From a checkpoint of a small image denoising model.
Training: muon at rate 0.027, 8900 steps, batches of 256.
Data: trained on Sentinel-2 satellite tiles (TerraMesh), 31.4 epochs.
Rows from block 7 of a small image denoising model, named by matrix and row number. Rows with one number belong to one channel. Each number is 500 + 40 x the weight over its row's rms, rounded and kept within 0 to 999. All counts start at 0. Numbers have three digits each.
Before each channel's rows are labels from the 100 images, of 14848, where the channel reaches its highest value: "lies over" is the class under the peak. Only what is clearly more common there than usual is listed. The data: Sentinel-2 satellite tiles (TerraMesh). In brackets: how many of the 100.
# convs0: first 3x3 conv (model.mid.0.convs.0.weight, 192x192x3x3, each kernel summed), inputs 128-191
# convs1: second 3x3 conv (model.mid.0.convs.1.weight, 192x192x3x3, transposed, each kernel summed), outputs 128-191

lies over: water (56)
convs0.44:545512602477527503526527545469497486509486461498512602532743509504481514439490460494511452524619531525497528490491525507482568514522551546492512561535484525470497559521527479507515501534575531
convs1.44:516513440412556464499465521506477446512496513445490506422472503514452470572497470476472487564581409416446461507522461524517411522500448507457517478460506522458471478459446478624537442511458443

lies over: water (47)
convs0.171:501508599521510489500488548507524500519468509474494629487574469530470510446518521479491487479457405477419523468509505565484474478580501533520469442447508500487493491508448556499550473485413509
convs1.171:531511472518498484478482518465515532457519495464577427494482554521464449598495455468538489507418539502512469473488473510488507550540446514479545572588499445556522530574450457557493483461399474

lies over: snow or ice (40)
convs0.80:547516514437454446485520441523473508507524501486524510500469449505586516462501492422503502460467416521439528520548512485576474497532460479498594442568456485552474488516452508511523470462499506
convs1.80:404511481385469518504505515495461438461510458573496503431512488479478508517424455575600456487480428458568504497464413512548507448495508505473570435528589506456489465446555507422486504514539608

lies over: trees (46)
convs0.92:492488515503522433510504483505449507497555490433474492478422547483422536633489518511509503488513475454421516518484440457564386497511495480534539442441526489586543404518488492520517478526532444
convs1.92:557468487543527433520515498516570532492489496512469543463512435607516490491453556506442500544480484536476454533475519503480562509502521573429559506559467493489523486507511551460487495474456543

lies over: trees (44)
convs0.126:565453478412436520506506460512484517504507552531493472423469528513493492595544456476517513484460425482457603506538422545481529448484471501493544504452466497497559565428504615497527463469460516
convs1.126:488504486483517502424466505533481522474522516551483523474632440497542516462493506576538552527486524511509493491521555525506453506477592520495473516499464437443506499459459499541523391453430524

lies over: snow or ice (35)
convs0.141:524504383505468434490452406481541452469459480496552422447484470482525483611529596470485577559497526496473480525501452504492485503507489506508556496496470513461592418541433530545469552576447552
convs1.141:617490489545475434500571511495512534474477463477533487499500558566532499585466523471535552493437520494522509523485528472534579496457405545482553498493444452464553491548504567510535454486501520

lies over: water (41)
convs0.130:473501487485430603500472415483624557506545486543532411524539461505440518507551493448513457504479523468551459496509490502384493493533493475490522482505415498464467562512536608524502504500461475
convs1.130:497504517363448639509520497500477569501542486628484506528488440515490592542517499517527476506481454471560475519490501513555549452555585534480509492506463458474567555484531466441547550537517597

lies over: clouds (87)
convs0.7:521492705475505518538433567509477505502504496453533756525417498501472443485447423467493457492464495486482493414471524495423488501473488511436478535494449527504539527502529447517418469485501542
convs1.7:490480574449470501522428539493488494500448514490467528576489486514501480538475581422519453486491511519436516467505454475545492466415522483504413482424498593500490515472540511521559538481538518

lies over: water (43)
convs0.100:517517463551470432464475505502470479506512525504497494555469527529478491555570471501505498416586452557552556578565518467505517511544461457500494544493531537484470518440472555471502533547520487
convs1.100:491516453486491545495521513483493591467501523454581485492535590501543570539579538511526602537466532478526496544527453506503447515468464437515446536474406521519455490541480410503482461482413404

lies over: trees (49)
convs0.144:537492467485517481430443431569480519495458470516524506482461510472614458456511439399457475499514503540535569517529549507530544483524563511497518458505515508522531509530476471574466583506511596
convs1.144:469458555510493488474603499519520416507485508507428489459430466489440466450504550516530481513521599483496491485536535525493476456471536442497578464487476576544491534571562571512529538528584500

lies over: trees (41)
convs0.177:496506488491492470518490489502530465492574543577541485478510507504555538537533483556498530521465590477504492392490527546325542432494480516512491477503513467557544461494510470535468486528487532
convs1.177:533458478529499509524537544497533470462432462463518500531462533476407517504511523521482491465474513525518480492484469436485475500494460546532549486488534532425479453497470559513552495436578530

lies over: clouds (90)
convs0.42:469528624535488527505510543519435546493481498502486702484450575468450511529528479578491501506474555467474433443514480517522517453557477587492491434582527487465461459419552430509529481445543524
convs1.42:477450467489534469548440556530516476453467493495462524484507465537477504521517423566448406474441459509499459485526522416498449462486564483546488514446512591487537502457405470430490398441501485

lies over: water (93)
convs0.114:464491488520463575488537477552544505487508491580459551506531538488465539543496521543512510440459474488460462497527497520599449619586495406474504539565447498521517500599466530512522491521492442
convs1.114:577455528461493494479469483468482529461478447437574551536550504530507490584510511492512519462508530534545482427506478459532485565476503424500470546512500587544487509601528477477460633482486451

lies over: water (37)
convs0.157:482472457568507484550468503463505500493502460568511580454480522525429444494465515422487551518454454511449501499473505553514541504573442528425573546458467503551474488569513483455534502433479456
convs1.157:433479555472478585494513531499519442525491555541464504525511517477493540509580494501548456507521585456562544500539493458490542470490574436451437453461503534512504531385505466539520490476511421