config = dict(
    loss='charbonnier',
    noise_std=0.4,
    blocks_per_level=3,
    optimizer='muon',
    batch_size=256,
    lr_schedule='cosine_restarts',
    warmup_steps=260,
)
Rows from block 9 of a small image denoising model, named by matrix and row number. Rows with one number belong to one channel. Each number is 500 + 40 x the weight over its row's rms, rounded and kept within 0 to 999. All counts start at 0. Numbers have three digits each.
After each channel's rows are labels from the 100 images, of 14848, where the channel reaches its highest value: "top examples" is what is common among them; "lies over" is the class under the peak. Only what is clearly more common there than usual is listed. The data: Sentinel-2 satellite tiles (TerraMesh).
# convs0: first 3x3 conv (model.mid.2.convs.0.weight, 192x192x3x3, each kernel summed), inputs 0-63
# convs1: second 3x3 conv (model.mid.2.convs.1.weight, 192x192x3x3, transposed, each kernel summed), outputs 0-63

convs0.59:498511497512437454478476466503459444476481561443602477577512508487498497476488456442501495519489484498552427494489453555474472488485493471469476495482502488502477469487447439526427537409507500
convs1.59:510480506471489496544499470593513474504564523492528457551556526502438483471548411540580506519485443432529459506483534460500523550552580545591569449495452507520565509518548503537522531532487542
top examples: snow or ice; main land cover: snow or ice
lies over: snow or ice

convs0.176:485447517514520472418520506570521508443525498474475497459533480498462439464505523463495451472465520482502450533532531469503474554486490468484505519484513496405549573503519510506522558502489500
convs1.176:533623496526564413525481524495488513569517453597520494569506513535548470511461499517409515449529484516443540459494574490477473515497485448524463477542509419492519502510523467502426532534561477
top examples: main land cover: crops
lies over: crops

convs0.147:440462587468503501486442454515544474452493483498442565560467495498500491559438522471514519488481560474467516517476485543491478510477507488455537620473487513398551522499428496468519487483460514
convs1.147:570486490526518556554533449500495449535451458541500510476495491602415504512483524470430431492552500559476523477513481464498420433479540472489518491516447561523531503566530592522416486474516488
top examples: clouds; main land cover: water
lies over: water; clouds

convs0.121:545519511483488551439500477514501512444500497428395472465523476492476521477497486504506500489540495504521480510491446566515476514449484539499472527507483503459546593515591546474484575497555553
convs1.121:485490438432522452569557520429574410509510495476493482547485574559474497518499514524473475517528543472551458469456448511502502454530489488588491459447501446497476476546514516471513491471448541
top examples: clouds
lies over: clouds

convs0.187:550566457462503496487457495500441517550477511493575512582522486488512492511493507534495428491563442519481517527498563506469529451558486473490531448450490497542485542453514526481474549518493546
convs1.187:498422480474574534478599532529497521533529568518562517427476506490498450466497466458555387508510509515501483483518558465433497514475532433481541512516498486493430496498464482469481453545473515
top examples: snow or ice; main land cover: snow or ice
lies over: snow or ice

convs0.9:481480509473474567514472516467497487475497519474508436477578475514487507583529465504510510498448529490478438535520384484505504535491480544520480461488511513465468430509455500502514537485470546
convs1.9:512554380505533486490553522518527486541543485558511472507462467469520488526508485533484535500488544564553558511494520499453552445516476505509494493523510470490571524552507481499450451500514462
top examples: main land cover: crops
lies over: crops

convs0.181:528581474484521644484582452465475504557486525525554522508490487486469490520492452493523507488508479489553503512523507506442488510520491547491553498491476514549507492510516499486476520486536486
convs1.181:478505535500517575487490538523510503420479579457549554498458457431492527560484494493624499484373475459535462526488431456454550468493518553452524564456494576478584421476457546506570466509431484
top examples: clouds; main land cover: trees
lies over: clouds

convs0.24:470586428537509546476518533489548533481498442463577491425423483461552571538486486516518539477515459521518480539480481468467561495409513564494523413517530492567479490489536493495485515470571526
convs1.24:413499572520497575517552524561467481528468523380454467526521537536555481553486502448543470534519524542461476538509471549497426483514532512473547548513450523463506519459533436516620458513490507
top examples: main land cover: snow or ice; flooded vegetation
lies over: snow or ice

convs0.11:485486470550500495442475462504433511447491529468452589472465454485427476628522469434487492493493490503522459540492491457534568541456509480494499528496511508395534474504517463513522494441507480
convs1.11:499452582445496457499540481454525527510454561514506492488529533483573550392489479537485480506490494485500502428485416512467521529441463520506499438508548539537470499444512528494514494579528511
top examples: clouds; main land cover: clouds
lies over: clouds

convs0.189:544584455542539510451490450551505500516468505473529527653488515465550532557541497501510465503490460460585546490496568497484521486467500513476507402467525503528481464474427485468477610442496501
convs1.189:484448482493510491471558516517538522500503494488516493571518477527459507557499475500519510441499479426444448477519510453501491555504573500565493475458516528529514505541463463511557535543539502
top examples: snow or ice; main land cover: snow or ice
lies over: snow or ice

convs0.55:482492506523490434488475493529557532489504531524526479439495523502506547517429488473505549511465444461499494505537447504536484540523493466491500558518520499510482475520550473520554569508405445
convs1.55:491522437424538485514490609467523476588468495501493503513472509565513505554481564376474462530646529552523440554508534516476513507525482451487481450529532486513460539487523486463616534494499518
top examples: snow or ice; main land cover: snow or ice
lies over: snow or ice

convs0.104:516569427418500596513491516480508498512469511511527457521462448434505555544537464479485582502490447523493475491461503562487510428432503569537507504480527489532508510522525416498523447465506471
convs1.104:436477494542487456497569473511449473548539483428517569507526492505638427514488421507547459495520496543489475563473497498559416542557541469518508456497486507465467492482532476511482489482494499
top examples: main land cover: snow or ice; flooded vegetation
lies over: snow or ice; water

convs0.128:495458496518512508491569522514528481416518465495424588467493456469492465637481489437498545479511530546490492510481497481515515596430515518524487475523497496527536478504489404479449437552607469
convs1.128:492550505565479522540497514559548489471509447565501419480425465461549538476482434504450492514514502507431455525468533473467425528507450499527496553519503453463487512503522495549462506489534443
top examples: main land cover: crops
lies over: crops