From a checkpoint of a small image denoising model.
Model: 3.34M parameters, 32-pixel images, norm groupnorm, activation relu.
Training: muon at rate 0.027, 8900 steps, batches of 256.
Rows from block 7 of a small image denoising model, named by matrix and row number. Rows with one number belong to one channel. Each number is 500 + 50 x the weight over its row's rms, rounded and kept within 0 to 999. All counts start at 0. Numbers have three digits each.
After each channel's rows are labels from the 100 images, of 14848, where the channel reaches its highest value: "responds to" is what is common among them; "peak at" is the part of the image that holds the peak. Only what is clearly more common there than usual is listed. The data: Sentinel-2 satellite tiles (TerraMesh). In brackets: how many of the 100.
# convs0: first 3x3 conv (model.mid.0.convs.0.weight, 192x192x3x3, each kernel summed), inputs 0-63
# convs1: second 3x3 conv (model.mid.0.convs.1.weight, 192x192x3x3, transposed, each kernel summed), outputs 0-63

convs0.136:533567530459519541537442499466545472598496495592619597516533445521448495423500555548500556559493520506497536548487550444470547467536478582519538478498509486462448552489519493478505420442484486
convs1.136:595470438484508531493437510459423543534534518487499523454480469505555555604477426514448504477424452469483500535573495430416449430404491479538524535516645516585471436480521546536491470444450470
responds to: water (68); clouds (65); main land cover: trees (52); flooded vegetation (30)
peak at: bottom right (34)

convs0.94:511574530546549511451471504365511497527492437441530483584540414467511461454435561532505545503521467539508552533539486535511489522508538535544532486458531515495478576472429498522531551416612459
convs1.94:459500513498522475566383486512534552468457394517478471444489329517555531506555446460505478440400484445512440572448509534539476526541505530456515438451480482523457556535571471514507442408578572
responds to: main land cover: water (41)
peak at: top right (32)

convs0.105:544420513490500486452583570546521477534500408476362465371392517503553473537492601462513445524457427551544590542471447572530518508482479486494482499507479499397565614517492531462552491492556520
convs1.105:489477517544463443389379392453447483332467510502484470589386361521417494515471574353514472499516552457525474510525483538507478473481500508529518485489545478552425417485568497496517505473622480
responds to: water (76); main land cover: water (73)
peak at: bottom left (33); middle left (25)

convs0.19:661474428568514484484546481559495479550516472494494424538532522522484483392587492578492439466560505548411530428513514477578509457521469459481476528451491497460446542539500550486492541537488481
convs1.19:506404534429526491492512490454448490505485467514474411432416476479477454478496521536384509578569495514496527503546412520487524499504462476443500511493492453557526576457454592466471540465497527
responds to: main land cover: trees (47)
peak at: top centre (31)

convs0.61:536450541434521513418525546504475520530529534460496446516495543465512476491452606438518480542458594465450544490403444458439409520498548519516488486427497505573521551514426434463524389436493566
convs1.61:546582511514447588451528428414491441577564480507507564443517543513408576476508473538535406459534491527558573517514544468460588459538411487437529520477500497501499421473451612458598454478395466
responds to: snow or ice (53); main land cover: snow or ice (43)
peak at: top left (37)

convs0.27:450461403584502469525550502508528448495477504448503448453628475532547561400536393552459649511574553456494405495538466453531421532467551552525502475497503502593531497548572419550531519507492517
convs1.27:527439506495469473415469542503548467525496415478505516510443447503436526533506570412492481530576547500474535534514446490561531509497536486510551534593550485507510533457484486528492512503485490
responds to: built area (63)
peak at: top left (36)

convs0.39:468371413505512464503523432526468546437512410551535424445499493549506439519486458503490518489441455516530511523437485430491388575538504467524468558480511487522538466478524544520533521427557543
convs1.39:504619508429500531496451521397460415513547562553465500576514538516426417614453464447475518483504562451551467547526493510487469492522501482488499566510426412498521548422418495510502530587490543
responds to: main land cover: rangeland (42)
peak at: top left (51)

convs0.167:513494547471515515396562477470479539484491513524557515557390548521505475517518381534492578512536498544494480479485361487511502615565492543498489546559489488486419446500441449507587445591566447
convs1.167:536506494514550462556484492483506518582553519552545526511554554510516471399464486442563474521511517534484499484516493490465483496439479549489498553628525525483570510502443570574526390460404585
responds to: snow or ice (69); main land cover: snow or ice (57)
peak at: top left (32)

convs0.40:540458619437453560466510593443428464556482532421468516609553604454555397483480473495504515501467462485469444499480382510480414526416493456509458430539502510478505467478528450502516426562540425
convs1.40:554557448497442471513692498476559433522459486547505463376492591486432544438456548463535433453518513518525592410503540431514469446499468539504531483607501473459463489493465646514476461519439527
responds to: snow or ice (77); main land cover: snow or ice (56)
peak at: bottom left (32)

convs0.182:525522639433436551517429550520563470426493530535467587602481550485418553561562420465561509534514517416438442496502409578491481488500586524518472538510513490556537521481530466492570490572468482
convs1.182:563463501450489371440562451518492409461438489527531499468580627517467424449533508421517508455563454496453550426475483597504460576507498463551527468645510507437387508488446528439499482425526484
responds to: snow or ice (42)
peak at: bottom left (38)

convs0.165:434527607473467473459437455426489414448503480538444556474461504550553508434442502566516507476470475561475530513521467424510531509503562512427482575505519521514450483480494446477534470453455441
convs1.165:526500421440444454503630445533494473505422527470549551517639534562477407546566546480475550475540500540589440528497466535502410509508497466521587464520489508460520500509510493507541419503419469
responds to: water (71); snow or ice (51); main land cover: water (45)
peak at: bottom right (33)