A small image denoising model, trained from scratch.
Model: 3.34M parameters, 32-pixel images, norm groupnorm, activation relu, widths [48, 96, 192].
Training: muon at rate 0.027, batches of 256.
Data: trained on Sentinel-2 satellite tiles (TerraMesh), 72500 training examples, 31.4 epochs.
Rows from block 7 of a small image denoising model, named by matrix and row number. Rows with one number belong to one channel. Each number is 500 + 40 x the weight over its row's rms, rounded and kept within 0 to 999. All counts start at 0. Numbers have three digits each.
Before each channel's rows are labels from the 100 images, of 14848, where the channel reaches its highest value: "colour at peak" is the nearest of a few named colours to the mean colour under the peak. Only what is clearly more common there than usual is listed. The data: Sentinel-2 satellite tiles (TerraMesh). In brackets: how many of the 100.
# convs0: first 3x3 conv (model.mid.0.convs.0.weight, 192x192x3x3, each kernel summed), inputs 128-191
# convs1: second 3x3 conv (model.mid.0.convs.1.weight, 192x192x3x3, transposed, each kernel summed), outputs 128-191

colour at peak: black (51)
convs0.51:531533538495470544517446444479456516500495531494388483507479509537491498421514447444485430528540450478457492573484512605485594555579613571519482460521500503445434464515506511513476458498583459
convs1.51:489439616495456486539489463468479572523496505452473537554513495482383520471476504500489509506554533481401486449465434529525467493453506508469514454454537633498533547493512501537538475492515443

colour at peak: orange (25)
convs0.131:488571500533440523551403492522512511513491493483564434486557487480462524575510506416476476506503548464542496573549459488430527565527490486532552469521504491444518510427428478499485439481487455
convs1.131:457442517449509572526446541514506506498509490505498501530511458497521567458517526557491518531435480516496485503452447534566433475496515469482372485468440518514459490444471526487532400497519553

colour at peak: black (50)
convs0.88:487532400477460509490569608522488507502547436508486510480488573500506554529509512540508586565470510447535438553528439510454450488552518472494647518489498530468481479477479480468448485478473504
convs1.88:492438531491523526570493496456483449521489515499443553503515476589490525530534508545491557530595414457450539476503473551494488550525617519439452514499436504473476517452482567514487384504529440

colour at peak: black (79)
convs0.21:573496563550517592540446510500508470471538508455464575504552489485397523482438441527517446524506478474466555507463463487495452536522548433493596540520445514475460470543522464466467538454477501
convs1.21:450510455496484513519480539516454600490472482584524498468507454493482536520521490478493526577472465471542502542559553471574575514533418541485481385506511394471486536512489461523550516521509434

colour at peak: grey (57)
convs0.152:464477511491505489447486490476542491482440495531483430525482493455443453485487527558486533482546528481484605565493518513505515416507572560457469478509524524448451473433548527530548525585423467
convs1.152:510429434487537492480535472561421481449533528541492457487453442532522478586557494454538491489454571500605510457534442546519464512468393464457534455446476449472470542533515439510461438481529486

colour at peak: black (38)
convs0.115:460486469419506572537519430500552580511491472548488530508571538466452502571510473525486530453541581493524470523514576446558454568505454475513481570512450443552489474551498512470439546490536492
convs1.115:485510608494483516505576529525489515538501498421489558515520499489497439510476476482507492561579509505497477454506437557491505545458493462479514518450503602502500501563562439558436530527495460

colour at peak: brown (62)
convs0.75:476499461406530520531529493542446540510542509538595513514543506482496500511480368508524525524442497516449493511524495467503452521541508529507555531570501519517518502487542467463459437496448514
convs1.75:492494500517461436504559446479533436515439423494411468506444479479471555525479558548519517481518493471475516531468455526572469491483485564449486530476466517548477521498489514506545514483506643

colour at peak: orange (31)
convs0.57:513534487454415401515490446456512460506593463552473440524486519578529468389486513503525446481435495536541516460556477471500485438510461463503524509487463537481524506504464479574576431461496611
convs1.57:489495523534524514467524551500517489495523510504492535469516536457502466480585525523534482518597536552507509578434525529518500467497547470497525447512537504542465490538527579443482499509537424

colour at peak: brown (66)
convs0.163:518503352516445426521511524533532538524506508497573432528538466512540539519490516524492525492508531545501514472508499470534467524418398458540502514476541515540502520545438514543484483468517500
convs1.163:523505472456534507511561505465472460457553398560493491461511464421509511495513508512463481525431540489517515459529553502448525474499562477507501546496500420505499486497462534527460446477510516

colour at peak: white (34); pink (25)
convs0.146:428499427446399409475487479537540475511530498501494427513584519541477495478531499451529536543458444533478493496569516485538505485541470476533441498500453443459532551436455427548502489535531576
convs1.146:533479451487532436532513445447496450466513492491477375492418524460467480503503521443448445526462474472436470494501451542481530499494496503465554438580525502512476512586484516595460470503548450

colour at peak: black (46)
convs0.48:495543492443492386536454491437482365499479444503467487556483519532483510466509505469475472525492517477499466584491508514522550494478532512507587422532548466515463534471496488588458550541516556
convs1.48:502457546471563528430514509478487419479545458533405551467481500555493470414443482468528465531569524468477490466416476519514551529585537451453529457551491515521517497505513585526500532540570498

colour at peak: brown (66)
convs0.38:472499545474510467518526513469560482520421526506471594501444491510493512464495529535495535498392494486478534474505528562431534539468443547504409474478543530521524516590542502558558464474450432
convs1.38:541514467543448491526478493490474521488473497478487546494569453440471521513531437652493530530472443473512482515508542572427544472519564548550491535490518509450434447461475545449502448457522550

colour at peak: orange (28)
convs0.82:520511501507515516513552521543577599494531526541546481500472450504513506557519465483505500523435571479543466519571460513494554533501422489453523497525424615480511528476481542503483480406487488
convs1.82:486501545504527560485463507480467500515473451514483568476508461496462514504512591534483480517507494469546516518534505496492498430503556509431473557521471481486498484463549477416536509476511536