Rows from block 3 of a small image denoising model, named by matrix and row number. Rows with one number belong to one channel. Each number is 500 + 50 x the weight over its row's rms, rounded and kept within 0 to 999. All counts start at 0. Numbers have three digits each.
After each channel's rows are labels from the 100 images, of 14848, where the channel reaches its highest value: "peak at" is the part of the image that holds the peak. Only what is clearly more common there than usual is listed. The data: Sentinel-2 satellite tiles (TerraMesh). In brackets: how many of the 100.
# convs0: first 3x3 conv (model.enc.1.0.convs.0.weight, 96x96x3x3, each kernel summed), inputs 0-47
# convs1: second 3x3 conv (model.enc.1.0.convs.1.weight, 96x96x3x3, transposed, each kernel summed), outputs 0-47

convs0.53:524511519612524535504529514505591524520524520482520514501475537434517542473525422490540501514535478528473446500522502522483444426561419483508497
convs1.53:528459443421558500528525507557487469529490489548489480482498452568532542505478511474426530504412507477475438547423472519567586517496507437535434
peak at: top right (30)

convs0.5:483461499455516444526489477442463498541437561508528517534461589481568556460523466429477404489471470514573411530443415516538554506432463445477537
convs1.5:479467471533476482432502525538547500543548493513468513509506483452450512492439450553456538321508518468410298501490493529420468431600477450428427
peak at: bottom right (54)

convs0.0:553528524535579452480578513412486464575481547495462423513432513479497464475443575490534516469500435543491504631508495535540436612431456404523563
convs1.0:545479484458499500494478475470556449523526428596612516435445469431529432499515507557525476482511534565526510500455563537489458472564542594510522
peak at: bottom left (37)

convs0.71:475500461554510476553508440469516478602519560468492435486418523525455492484539444453528453451465532476562395404529372545480575440497505417604485
convs1.71:466492450441473490545464515517520530357549575486499544520478429469557479460532444508396435599549414466450485581462557399435412426426488429463543
peak at: bottom right (26)

convs0.70:447445513563474454497510525472467536511565548484523506486509486511562482466466573474494469310367485430443645492499514500462489463464553490586545
convs1.70:510488431501543535422545495541555445530438500520471512417533548442437454417549514463454530444551535503446663513490509442438433464484545459644488
peak at: top right (26)

convs0.73:487446439470425495536429532456555473370513563542456483486478480480519428498553517527485482403492519502416471269483625564521540500466482500471469
convs1.73:512496528540552504503526529540430463471545504498510516563543400482470508509525499533495516516426579476602447622570475544537572497544481429479469
peak at: top right (26)

convs0.89:504494471457539534486511480481508435475342476446517460502482455450464449511468541498605411703508462508585420543506474603511534517507488526450564
convs1.89:505538455502521456533486578502403496452442485503519495414547488402487495516530465544457427545591510522640513440556432563512509502494489404580568
peak at: bottom left (26)

convs0.86:500583432486447498529547499454477507541521486464516525483535595472498467420493477478507360520495496457600406587456453426471504476500431507541519
convs1.86:435504541579575582511464526541478485506556526545519449576492420465532639467513498543513490556619583468508440463457430505491539457453473454460510
peak at: top left (27)

convs0.82:505516544515522495653453645459509454410486405500438464491550444502555558547489461513484495463407534466432437436481469485490510465442520475439549
convs1.82:510518506536555541528555498531556436426556546509532522543452512434537467375498466470424540480571557450533449545535527517509504487527443483498526
peak at: top left (35)

convs0.74:457498458489489446438474564460536508593553459523524518470465559522460423474525513524453662444536532438491576483566461473486548417496518463527561
convs1.74:444519460553499531560477541480421398360508543470540505498513514449506568482523500526554346425443493442524497489407511483432467509409536431434523
peak at: bottom right (32); top right (30)

convs0.21:468539452489385470468497523414444458394606365527487508444530507451559517478519565517490524493446594534461633525497447531463551560510459502466486
convs1.21:532535535494471511501507460527561430459520508478453489465524478600432466454437496509485491408504473382514412492502481497562452421461508512585461
peak at: bottom left (34)

convs0.24:431478468505498501445567491427359471464465550487457420622576373562513517588448469500538577511605472479540495451393587487494467474502516537474497
convs1.24:454595595487503559454495484403541491607453485449526525390448554469550554468545520477459483528442472495455616519463502482436442468522608424469539
peak at: top left (25)

convs0.67:555463526566517536510627456446463518472484352504533441538618447480496576471529564510527486452552493537473495514426366470548513468566519465528538
convs1.67:466556495475535465536486515556499564539477538458501583505543531516479489463531515532415512487467525537578419527623481489539381491440590433503513
peak at: bottom right (25)